Weights of a small sound classifier.
Model: 13.5M parameters, log mel input, arch transformer, norm rmsnorm.
Rows from block 3 of a small sound classifier, named by matrix and row number. Rows with one number within an expert belong to one neuron, the router's apart. Each number is 128 + 32 x the weight over its row's rms, rounded and kept within 0 to 255. All counts start at 0. Numbers have three digits each. After the name is the row's rms in percent of the matrix's.
After each expert's rows are labels from the 100 clips, of 14848, where the router gives the expert most weight on average: "top examples" is what is common among them. Only what is clearly more common there than usual is listed. The data: short read English sentences (LibriTTS-R).
# router: router (model.blocks.3.mlp.router.weight, 8x320, trained with AdamW), inputs 0-159
# gate: expert gate (model.blocks.3.mlp.gate, 8x160x320), inputs 0-159
# up: expert up (model.blocks.3.mlp.up, 8x160x320), inputs 0-159
# down: expert down (model.blocks.3.mlp.down, 8x320x160, transposed), outputs 0-159

# expert 1
router.1 087:115124115140108098131176159113155174109120151100151136128145139073088125133169122075064110160184123184146101116130123137075154114150182154111144119076111127133125135176117054147077118124163066136074096161093167144087153130172193145129100069155180106139103136141148099144080084141090180108069118157133074081085116106124083092077145161088092155135124084128149125065147122103095146136101091088140176122070112112129167175105089121100134074152107150143139137163111134116132161116062156
gate.0 100:147090126127126085129109132148145148139083202170129073094085131195146108111024191125155084077145099152149113187174136110121089127082123154135113179111189151144132104135151103147141148147094132088143132118150141073146056104172104163155152156157129066096126055131154156139160161157099185146097161125170128111190107130150178093117128116136211117113121147199177113164136112116160142095099168193137108130138103111106151118123134157121078140137123106145110098140128100078130106099114147
up.0 093:086152184105145084134176107123175176072126103166122134145182130131107162136157110129128145143116159170079082127134162116117175141138123152124120164102091140165166152124121218123102152133185098158114140159120146201111139090136135094175126122137095114122121169153163142086112130114112097196126065174077155140067116136103117141108150147115095093132196101076125136157114140123072187168092188116112103129109164154132054114112177098124167148144114119119048093165113146094121094172135086
down.0 099:136151075160127067177128147191094128112132123165120093125126172082148098094140128128116157171158108109121132131150118128055121099156183201134160124167119100133114153123143193160153143096199124109180119109130149113145124123104174123136170114130186152094095098104084095116093143146152090152096146148146128124124107143236122084041140126147144161171090093095117126120082151103109125111160086152149114090163107094086213128129140136183134103149095119108190153130139152175092161111105165
top examples: voice: female

# expert 2
router.2 109:164163111107118211130098157144197093127164117128117145125126128120128110123184132118138162102117132125123102086115122101143106139089114138135095079124147089159145124171172138043150130171112130094067120106148069120111130111083117112115102182149213144119134134124131089155179148133137178078147136082151170167121135117109108144127160121148149149107137049083129128067103124101133121065170168127150120118192134149117136135206158149114117155192145178104114094136127155161093140066115074
gate.0 094:146134126137170197096154225117119180134127133107132118146126110108114112127178064117139126142103078088123120072137121139099076173165119150204073148145158141149140129147162192057153052116124091100190095098132154103092129161115106110088130117108110120114146087195206114131120129116163112118151130192150134070051138196179080131142077133112056178129104095112116117089115082079113168153122098122142156184100133157142176120100183098158126165079122139169165191093134120136149118171120063
up.0 099:139090119102141170059110125165103144126092126096079099172152029110111138128161092106176138079094114095081135104174113095146147172128162180174129186159076109142123158135123146109126102131100080129139103123121134107176140172117114109096123182125121186139133120155175047132135143138152141089177115153149102086106079154151079147136119136166107150189086063045084170115127101108119161152176091158139165160147128135136117153053142114143120118102126134119138160106151132138132101160078167
down.0 098:093167125157124152151134145054106138093119096118145140092157084075104077098155167145174153161096092110094080118089078127112121119127124142122123117175117165078119165139119138128101075157117124160134158143130096146122100179082156116110148124161125123069110134122129128136172167181099156117035041095120184147124149173150112160162122080135117116150131156158117102122165122149140132124048137138113213122153107105106147156121165121155091094050136064102160109118140148132163128075088127
top examples: voice: female

# expert 5
router.5 110:138064183116120050104089120123112132065121074152089162097133135144100095120164161103139143126156129128187169107152085202162111171119117080167103074173120079152064134066176113150178153171177137170159153118201108148140105096141122081124101155129186109141137062156160129112131112146183127064105119093148121155138163102159107176132138116139110151081182147122114112178087127166183120149083117081136133141108173138092104107170090108161174151100113089084069168132107120106137154133177121
gate.0 100:129125138124127115094101140100026088138168158111121105131098127132089187158053163119124147175129135145084149217128075155139192187114118118042195095118104128161103098077165200060109145084172120132178132138136103156086172126090138133149137094123163080149126145169114171125176128116073136142203119141130058180127118133168107200151200139178117144056133144197151113069152211126105122145193190119121121132067109145130077118114173080110146135109111097151131124122107203120093128169136136
up.0 100:142109124119143114115139130150085130123172151113106094108147143133109197126056104106096157152098109110140145151096124152122188124141126113063143120088087152125106132086185185052102115096168132128164131139164138182086159159128115122205120126101123160173144152164090152145183060082112089125185130086145108146181170099137095151135157136072112157062162122211092087078156185091083150161156188159140100108124148163120160099159160053122158120136155087117172136107080178066126145118139100
down.0 099:183109144166174125140133083154078140145098089126099154143118118107107217150137103157168101117127109157144042159160186139140107135133114134108154107107155160129152173139157109152125180140142135108194140152157169168150142100183133123118120095214142142087164101136114161111140140105150117153151096154121079131182127178092085128077082138101093153047074060118094120080136070133072133148117178144151119110138144110164117085125097130088122097176149081150150102094224156172083144087166079
top examples: voice: male

# expert 6
router.6 099:123085141141109106119072157146098173184084119113099152157089107163141214121078087120199108150120089099111147081070175118111115117179146110094073140075085152088168112135141181081105157148107109140164142151126140140135116135134106197085117101103188140179114123123109132166086171077111120147096122179126082108127150157153174143132115149162103129084136085168118099095132150110119119107138109123130122187142119170121093160166069148123179082113129096137078113145140132104155055150156135
gate.0 098:120152182134116169089124146108130171166141145137159131103096155057086132124096137115097141137127131094165187074086128089092053106149109153148098059188137133105064130120186079205145130154145124152070127129102077077088114092146148127154102117095128164111061125096178095172163143133085131104157090118135141164140129165144192118140131096161117109098149094118125110149086146127118131113115124105134173077148124158167123153124129162118137097095117106094114113098118074121105123097088118
up.0 099:161186140155114114130143133046074099134078142148162111028086124076130145149135122124108085085147134136133145092101168135135113098126104094111164104167177143167119147067131039107092157153192137181122127098165129056087108099117147119112134150116155166122083167094141149170144124120128096054154152132128025144118097152108143087111159129137082147088086074135118035131091110110099062108146163109127151155129185179191102136157105157181140086114119071145149112119141145147080197138115133
down.0 099:138084121097146117131066159110141113156123108147134219146098120090110142051120115170083114123111133122103099130083169128178081196145130124094159159061107089150156116135106105134133086082177149115171163077137138087174144131189149131105120158165144154079187157075143074184116117169116095127092094133126118151174109140066125142144102171119123121212136095149215130130126176121129134167170108100153138164115096048120117104178124107128133153154183086089136140123128162075087125134145154
top examples: voice: female

# expert 7
router.7 096:106122107129124166182193122149096166149099149181103066143164154087132175116059133139083161141094100115137130153145121103163163015124120112126119138124136144100102105140120185202084119181144170071136188130084090113099122147121116087089148084163055115151120118070132147140106158103090138098217098167129127142114115119149101104111160122109116055104061086108117136099169139111203176136179173094159128106110148116141143145143156119130132093127141132142166155135091157102163110190090131
gate.0 097:123119019117113199118136151126068140105101133150116161185111105174125148139202119160136104068077156146145091159176109131150088116110147151060161117172119124143124103098130125134159148133139106112117135114143163169155136155173074113129138138094096250115145123114131121111162137136162137184205099128152106153126183133128140137177158112157089133145112112111102128161084219142128154111117124173140147108135159174176044159085167115127085121145128142122042141167111190189130109093153059
up.0 101:115055129163104135124114100100087128092079118151085128088142105185165118145086093163069202076158121147111090113176072090098094170122126080126166128090101125096084075156118106176123096178132105150140081073108140148132182129115091155231132160147122125113146103128097118104096147161133104094187103136188149117079142117105095065121171150147146181099214096152148118142078157159119135153131076136125121144119148102135186059153112193154091166154138154090044149094140071142103141166155137
down.0 100:087188152138129163102135215144116125154093175123130126118114086118115121162164147132163114192130122114045175130187171160136151136104114182143157129105092078151132152131128139060158130127194076078064157054093134107128137083186091132097122157161128103163141057108142119146037084132138095115135141105110102181093133102086139159170137132121111123107142192107127141104118077147176105133101173140172130134087186175142104109106114150123113116113200171098122111095149123094146074153141133
top examples: voice: female

# expert 0
router.0 087:090165121156120110109149110161147151113123159138151085114101123126129164133100201124122085062121152101140079123105251163108117165152111146134131154130144088112170114123142137168096130091135135154133120118141172139097137111193164082194092140151176115075103088081128129151096097133127093090139110156108154084104105114136169087085155162112117120135140090165112123183110171067128180097204132120120090118129094149099151151129088123163184168107098148122118121143130040108143089124176119
gate.0 097:114121127124110127150107118075113066081123113140110150150164146092086119157144072112114172108135146222108101154114103105133129183140172096070161111075100105099255137168139166118119142101151119162073189139105148167132138067143091140110156185122118160156105109121122085160077132150160125178075085122107134090189140094142117174163097119150150089100084103117114111139138119088125106141116142157091102095094152171102149147149145113082115159149108188107111125166149170116115065194100119
up.0 096:114175070156159183123113074131154145150160113152167101120068063129156201093106178142171130115142117143095087118188142174156051069151142117178100144151132166105077128110154129080126119076116163124142098112081132141138128185129142100201135149173133154102102134121129114139119121095066146154165112131182145176127159143095095127135164166115115131208136118096110137131136127154105136124109118096134180124131124088144099119157106139169071108090139144152145154116180047085113164090166100
down.0 097:129087081154140091126092147096092176157060084045118138140134162124162180151102154133125099097065157137146142125087138127130188072159145098077121235107089135084123085134116069134128123135129103117113134121113152116150122132120130142119155126091171105180126141157127143124111106151138139130099096146115095083109150167080101185152123084090113141074136144132113185175152180170166138140114139085067097147139081169139138124105152071173109142131139101104128159177138112079149185102121116
top examples: voice: male

# expert 4
router.4 103:119136132152106155146136167102127124158127110112178119197136095142167110169184145163122079109129147133073130121142139103141166179131122164142144113114179129142239133152122136087161167144116155097157073147178172168129058107144140162175168126106149155111072111093119148132164147130177072162083137140180205121169114118098156084147078158115137136119170187093151109106134152128082094129123125162119185082100144150144069099117131108133090068115078079140160155116181087133149128182100096
gate.0 091:152102087099095139124098130099104092053130196147121115109136171097161141064114103188105126102140148128162095091199104021126142110144134152172125117133094112155118172107141150100161150133191113114116175131134101126102120184149124101118158119146145115129196125178110091117109087108183155124197069079141062148131140148123094047128161117063093121133089177129168123130114083115082169109082098144146140102130144163176112109111078179099091104080109140162114130097106137064132149102216102
up.0 098:198139184125120118134145103121086155162152097140157142123108099167125118109135125144144172130080142135130117118137148143136167055178101159166141133102117108107126112113126166124139194072140115101095194126100186088157073136090066158117135177083120099155115110141093168139191094061119080195109165134099116201113094131151175144115130114090128107155159090050158106129143166097132048154110111149094152072104209131112136095133207059125142157114152114096167139146135078128117125098142169
down.0 099:112142100151157064131135170099090192113150113125107119129098142197076105131099119110131133181156167160098097054105135116100128133120068099133141131125175093143121206107109117153107097148129130141152112100183049127068133092122138079138107111167086091137171129137098094084132157106108168065140109133121081097113145102087206067165142080168134131153131095166130171096112069164139125132115158140161119125100117120060114099178065162078094120108118110133122115148084086121118157100124185
top examples: voice: male

# expert 3
router.3 105:103119111160143133076125131108144110145130123125118148118139113173140118082086052117107143124124104117144139179088139119128115191102135132141159171164116143174058125154132062123130145097126119157130111095170188175138186137135131193077144151155125137149120153158132103145113101156128140132102105159156090059146224085079121117108106053121117121148137151201164084190137126188053112121059124187048118131088057047142148130054139091134073125131155150115176123149149123144077088078110128
gate.0 097:069067126135125171113142103129074135104115128183131134101128140137122130078124160170128095154159104185092072098102154140135131138152119159128125141182114115135164165106128075146126135107160129157132100123120145089119078108159115110112102101116098119112141125122103102139155128124074092128186080207153112051078131127090113122121066128141141120153146092099133114158109140180062127123140014145127151111104118132163113133198137150150148108113082083176105155171120164143141113095177161
up.0 102:077105118115136128099171161141105173066147102205152153148140120106111123091103071132097117180154102125126114135160169178138124115127148135140135144177109149150119189150091097162111143122188116108136075141094173101139094129155140173164123150151153149127131121080081184130136119140103127120176122189150119129073126117146067121123086080092091111177141141139130146156174199168123126111150120152140131108158102102210104137141117091122139144093157100138119165199100159177125130138111165
down.0 097:125122140098147172181161122126154111087065101086144148048139116120112157128101089162128152095089145076187137183103125132166153098106148119182136069129131162129146136119095217091070059157134097128120130174132131183090117119123147133101139144177151139154083127154106082167092085156190148115129112187117145081112129143129152162079163167159127146151067054115174119121105126112138132133123147113114116137105135115149076113193096119089118165113107150121087129099137074083148128137075087
top examples: voice: female