config.toml
model = "sound classifier"
dataset = "short read English sentences (LibriTTS-R)"
train_examples = 26041
time_shift_ms = 50
n_mels = 40
hop_length = 160
input = "log_mel"
spec_augment = false
win_length = 400
targets = ["voice"]
num_classes = 2
arch = "transformer"
norm = "rmsnorm"
norm_position = "pre"
activation = "swiglu"
head_dim = 32
fused_qkv = false
bias = "none"
qk_norm = false
layer_scale_init = 0.1
parallel_block = false
moe = "top_k"
drop_path = 0.05
num_experts = 8
moe_every = 1
expert_mlp_ratio = 0.5
experts_per_token = 2
shared_expert = false
subsampling = 4
layers = 8
width = 320
positions = "learned"
pooling = "class_token"
loss = "binary_cross_entropy"
residual_init = "zero_last"
optimizer = "normuon"
muon_scale = "original"
lr = 0.022
momentum = 0.95
nesterov = true
orthogonalizer = "polar_express"
adamw_lr_other_params = 0.0026
grad_clip = 1.0
steps = 6300
batch_size = 256
epochs = 61.9
lr_schedule = "cosine"
final_lr_fraction = 0.1
warmup_steps = 310
weight_decay = 0.008
adamw_weight_decay_other_params = 0
Rows from block 4 of a small sound classifier, named by matrix and row number. Rows with one number within an expert belong to one neuron, the router's apart. Each number is 128 + 32 x the weight over its row's rms, rounded and kept within 0 to 255. All counts start at 0.
Before each expert's rows are labels from the 100 clips, of 14848, where the router gives the expert most weight on average: "top examples" is what is common among them. Only what is clearly more common there than usual is listed. The data: short read English sentences (LibriTTS-R).
# router: router (model.blocks.4.mlp.router.weight, 8x320, trained with AdamW), inputs 0-159
# gate: expert gate (model.blocks.4.mlp.gate, 8x160x320), inputs 0-159
# up: expert up (model.blocks.4.mlp.up, 8x160x320), inputs 0-159
# down: expert down (model.blocks.4.mlp.down, 8x320x160, transposed), outputs 0-159

# expert 6
top examples: voice: female
router.6 [123  90 140 158  98 136 130 113 101  99 139 157  83  75 175 155 121 122 157  81  22 129 126 167  91 130 109 122  73 132 185 169 142 169 145 133 100 151 136  95 131 116  97 103 132 149 145 158 154 200 127 140 186 144 134 177 102  90 132 140 155 125 118 151 141  62 124 127  90  61 126 113 214 156  94 117 145 162 148 113 163 120 117 166 145  92 167 207 161 165 172 149 182 193 122 133 209 131 108  67 122 147 166 132 126 142 103 141 115 151 150 118 124 105 128 124 115 121 174  90  83 111 128  91 151 137  64  78 152 156  84 139  94 183 138 131 143 171 184  91 114 120  85  40 114 162 164 136 153 143 135 132 128 149 109 183 161 122 118 120]
gate.0 [137 105 109 152  86 174 120 115 132 155  41 145 139 128 129 136 175 185 148 121 131 162  53  39 176 202 134 134 175 186 120 153 103 120 122 145  57 166 170 101 178 112 133 116 101  77 156 138  68 127 184 116 205 152 146  92 166 209 118 108  97 155 140 103 129 137 149 131  84 152 121  94 123  88 145 169 107 150  86 163 121 152 141 110  54 152  76  80 118 151 140 144 125 126 111 128 174 144  97 146 144  87  49 133  73  84 162 157  92 141 132 112 119 119 100  92 132 114  92 121 147 152 110 166  83 155 159 147 125 172 145 143 113 109 189 135 150 103  78  84 160 176 113 139 133 130 139 105  93  93 108 161 159 176 100 109 153 142  78 108]
up.0 [194 105 112 113  91 121 199 141 141 127 135 112 178 159 118 134 168 143 105 122 131 113 148 147 137 195 108 106 145  96  79 185 159 109 130 119 156 113 179 166 134 171 121  86 140  78 100 163 158 195 124 144  85  94 129 209 102 172  95 157 140  96 154 127 180 157 168 160 114 176  31 102  89 117 150 149 124 228 185 125  87 132 179 141 109  89  70 151 126 104 144 100 110 128 137 126 114 122 167 107 146 111 130 147 130 147 183  99 146 180 100 122 118  73 129 126 163 105 151 153  67 143 144 138 136 132  80 180 100 107 128 163 107 161  90 147 136  86 119  99 112 208 136 104 136 112 150 174 146 150 141 135  84 117 116  65  92 119 185  74]
down.0 [ 91 105  95 124  90 133  81 118 109 155 124 171 132  96 110  86 141 109  92 109 131 122 107 146 137 112 152 120 132 106 100 128  52 109 109 112 143 184 127 114 128 142 113 135 156 113  88 147 166 120 137  72 108 111 184  80 124 127  81  79 184  97 143 118 143 114 106 131  86 102 138 121 141 150 139 117 192 148 129 113 121 144 126 100 182 116 135  86 121 147 136 149  99 114  96 140 168 148 176 138 170 140 108 141 117 161  99 124  89 108 213 117 134 163 211 141 154 162 146 177 134 119 196 165 175 110 118  56 110 165 147 177 164  90 135 142 158 173  95 101  88 147 118  68 131 131 117  73 120 158 162 146 125 133  95 204 136  96  84 187]

# expert 2
top examples: voice: male
router.2 [172  70  94 134  92 110  87 183 119 173 102 165 118 154 174 116 106 130 154  81 216 151 136 151 134 120 158 126 159 130 132 108 119  82 132 122 107 130 151  95 101 149 140 128 116 135 102 132 184 153 125 117 142 157 146 138 178 145 120 131 152 166 176 111 147 153 111 115 134 117 135  87 148  51 171 118 135 111 105 154 192 173 182 138 164  88  79 101 123 137 144 126 145 160  79 135 143 118 167  63 113 160  99 137 101 141 155  79 160 134 102 137 107 145 151 105  79 104 158  83 163  88 155 106  61  91 160  99 120 119 152 121  76  45  91 114 106 110  56 159  87 105  85 131 172 135 116  77 163 130 108 146  89 125 138 141 126 131 149 150]
gate.0 [156 132 160 126 150 140 125  91 142  84  74 158 120 116 103  77  85 100 141  92 162 109 145 125 143 114 129 120 120   8 133 179 121  98 135 120 135 128 127 113  49  78  93 133 138 185  94 125 124 143 144 117 208 142 112 139 103 143 183 105 183 156 143 152  80 132 170 114 120 178 110  86 150 101  96 169 176 191 164 142 132 114 109 110 124 145 152 108 130 144 172 112 110 113 202  99  88  70  61 186 109 123 113 119 151  88 184  86 113 126 166 152 132 182 122 156 102  90  91  65 143 152  66 142 131 138  78 120 140  98 159 147 137  92 118 148 105 125 117 142 122 128 105  66 103 119 131 149  94 130 139 172 140 102  87 129 160 204 125 205]
up.0 [130 112 118 126 107  88 145  86  80 163 102  81 134 124 120 157  82 155  60 125  99 126 119 125  84 200 121  90 179 142 134 129  90  70 171 144 137 130 166 151 109 191 109 126 139 140 110 169 125 153 125 130 149 148 121  91 149 105  87  66 158 147 127 139 152  83 183 130 134 139 120 128  91 128  73 162 168 125  89  69 132 109 143 148 117 146 160  94 139 122  81  94  87  61  84  96 138 105 149 146  71 206  89 102 141 133 162  73 140 105 125  97 172 145 144  92 124 119 129 126 132 148 142  85 137 105  86 118  89 128  84 129  70 118 157 182  72 182 139  94 190 126  72 113 174 168 128 109  93  76 128 142 146 208 139 127 128 132 156 109]
down.0 [119 122  98  89 179 169 124  98 153 212 121 175 133 152  98 148 179 122 138 171 143 163 113 140  75  69 124 209 141 140 131 114 140  93 128 137 144 136 145 137 116 116 126 119 225 215 137  67 162 153  92 110 127 118 152 147 159 146 143 136 141 161 104 138 172 102  88 131 179 123  59 129  68  86 171 156 133 144 129  88 131 116 116 105 122 175 121 115 123 125 144 122 106 168 134 130 141 134 218 146  92 118 150 151 138 127  91 154 130 178 146  89 142  82 128 115  98 132 105 103  96 127 126 174 112 132 108 193 116 177 204 100 111 129 128 137  87 170  48 113 142 111 159  49 191 122 169 123 165  99  78 111 123 103 141 163 130 111 159 116]

# expert 0
top examples: voice: male
router.0 [ 97 126 112 140  49  36 122  77  79 103 172 128 208 114 121 121 136 102  40 148 104 106  83 141 141 148  56 105 216 111  92 135 136  59 112 156  65 166 139 155 122 115 144  82  72 156 124 136 133 122  69 117 105 120 132 101 140 175 150 102 102 171 111 173 187 104 199 146 122 128 149 121 163 148 156 133  83 179 163 134  87 165 123 132 118  94 132  70 138 138 114 125 109 138 173 148 111 158 101 137 125 124 166 146  93 181 109 192  93 118 107 167 146 100 119 161 114 169 128 121 125 151 119 118 106 155 132  93 179 114 142 128 105 135 122 141 135 118 184 158 103 153 184 136 104 187 126  82 123 157  77 176  71  75 111 120 107 105 167 130]
gate.0 [101 121 136 126 129 153 116 126 117 163 138 126  35 144 153 149 121  84  80 139 132 107  73 151 102 133 182  93 105 133 139 205 150 174 109 138 130 148 133 144  88 145  98 160 102 114 115 140 129 131 103 130  88 134 101 121 141 108 131 176 152 119  96 101  60 178  86 132  92 119 131 176 154 139  86 129 129 139 149 125 168 170 121 102 111 155 154 143 181 153 129 181 193 172  97  89 118 193 147 154 143 110 139 157  99 114 174  78  94 114 124 116 136 143 109 128 136 138 129 163 102  95 139 121 158 158 124 147 191 137 130 153  77 135 147 125 149 175 118 146 110 162 100 135 167 111 127  58  84 122  67 132  99  71 158 155 137 172 107 123]
up.0 [174  86 115 147 118  99 139 107 133 159 210 142  98  58 159 111 169  42  99  98 168  90  58 107 128 102 133  79 146 161 129 122 139  87 142 116 124 166  69 103  85 122 114 127 178 122 163 162 126 119 131 143 144 107 154 175 120  78 169 145 176 159 140 127  79 124 193 119  88  87 107 149  60  95 143 165 143 149 153 112 141 124 118 116  83 186 187  97 177 134  46 163 140 123  78 107 188 103 125 112 138 186 112 202 137 149 169 127  70 150 119 135 142 122 127 154 209 116 137 115 124 122 149 133 139 128 110 138 153 117 143 134  76 152 125 184 182  71 135 163 148  99  63 120 157 176 126  66 150  95  71 145 179 160 185 148 182 139  92  54]
down.0 [164 178 129 193 116 190  85 148 104 126 101  70 176 117 120 133 117 135 176 175 166 115 171 134 121  97 160 148 162 158  99 106  83 150 112 160 148 221 101 117  89 172  85  75  66 162 119 103 143 138 118 134 142 153 143 125 117 163 136 115 146 141 159 169 164  96 130 145 132 103 141  69 197 150  89 115 147 171 115 101  88 117  86 142  95 149 138 109 114 180  82 144 102 135 119 145  85  77 123 131 142 160 134  89  63 113 164 126 144  87 150 103 191 149 128 149 156 126 214 136 124 117 139 145 116 154 152 129 163  94 108 151 133  64 136 131 133 146 138 190 163 133 100  88 153 154 178 104 153 149 154 158  67 101  97 133  81  93 112 169]

# expert 7
top examples: voice: female
router.7 [118  86 141 158 147 154 115 124 128 164  77 135 124 131 176 174 125 167 135 150  71  73  82 120 126 118 122 118 137  94 110  95 111 133 114 114 149 159  84 121 170 182  72 113 122  70 195 146 170  97 133 128 174 123 185 125  98 168 154 145  91 137 101  85 107 128 152 155  85 144 149 151  91 129 101 147  79  88 103  98 147 172 142 136  64 103 136 190 155 152 124  79 108 135 104 101  50 134 150 134 118  52  57 175 136 133 124 120 157 164 134 122 148 138 173 140  92 146  58 162 104 133 113 137 118 141 152 162  85 122 118 136 128 133 111 129 127 139 159 158 157  92 122 167 131 145 159 195  87 115 112  44 115 149  69 120 125 142  71 151]
gate.0 [127 160 165 196 157 178  66 131 133 139 106 136  90 162  80 146 155 101 129 148 129  89 113 154 143 159 148 101 117 146 127 139 109 150 147 126 177 130 137  97  80 167 146 152 163 147  93 145 145 138 158 150 107 127 144  39 170 185  81  63  72 151 138 104 186  79 151 115  74 138 181 146 103 148 140 158 119  69 158 148 140  67 111 147 144 123  82 118  98 145  74 136 114 154 143 120 115 130 117 108 159 134 104 119 138 127  85  95 150 128 139 133 127  91 119 158 125  98 133  90  95 134 148 142 143 156 139 119 114 159 105 123 154 122  96  69 131 149 124 122 166  74 164 145  94 146 152 142 133 164 149 124 134 123  95 206 133 189 149 139]
up.0 [120 105 165 151 153 200 133 101 159 133  84 198 177 111 119 152 149 114 120 139 147 145 115 186 124 127 122 125 146 200 126 119 159 158 151  75 167  92 167 147 138  99 122 166 101  98 149 155 151 100 152 170 123 170 169  37 104 110  97 120 108 139 139 140 163 117 154 119 101 160  85 100 120 144 142 172 142 152 103 107 149  57 161 132 145 187 195  62 109  94 161 137 162  82 143  95 190 112 155 116  72 133 133 123 120  98  81  95 112  96 138 137 175  67 132 120 144  44 133  82 127 136  24  81 130 169 162 136 112 158 140 139 144 173  99  98 126 201 166 110  72 142  97  96  82 124 160 113 101 113 152 117 119 192 162 175 128 110 150 129]
down.0 [182 140 153 133 167 119  99 112 110 161 153 124 138  50  97 125 100  84 101 114 140  91 156 180 126 104  98 156 117 104 122  62 150 149 190 134 127 135 122  82 186 138 156 179 112 137  88  95 219 147 150 168 134 129 120 133 119 179 152 134 138 141  77 136 180 174 152 138 163  92 196 105  91 144 176 184 150 156 127 115 114  99 122  81  77 131  88  72 151 174 101 179 130 153  96  91  81 142 161 106 130 126 129 173  82  83 146 139 202 141 172  65 144 102 130 119 152 115 124 118 159 124 203  85 137 129 165 149 175 135  69 162 139 133 175 159 119 152 159 106 144 135 159 134 112 115 147 126 125 205 143 146  76 116 140 126 152 131 162 110]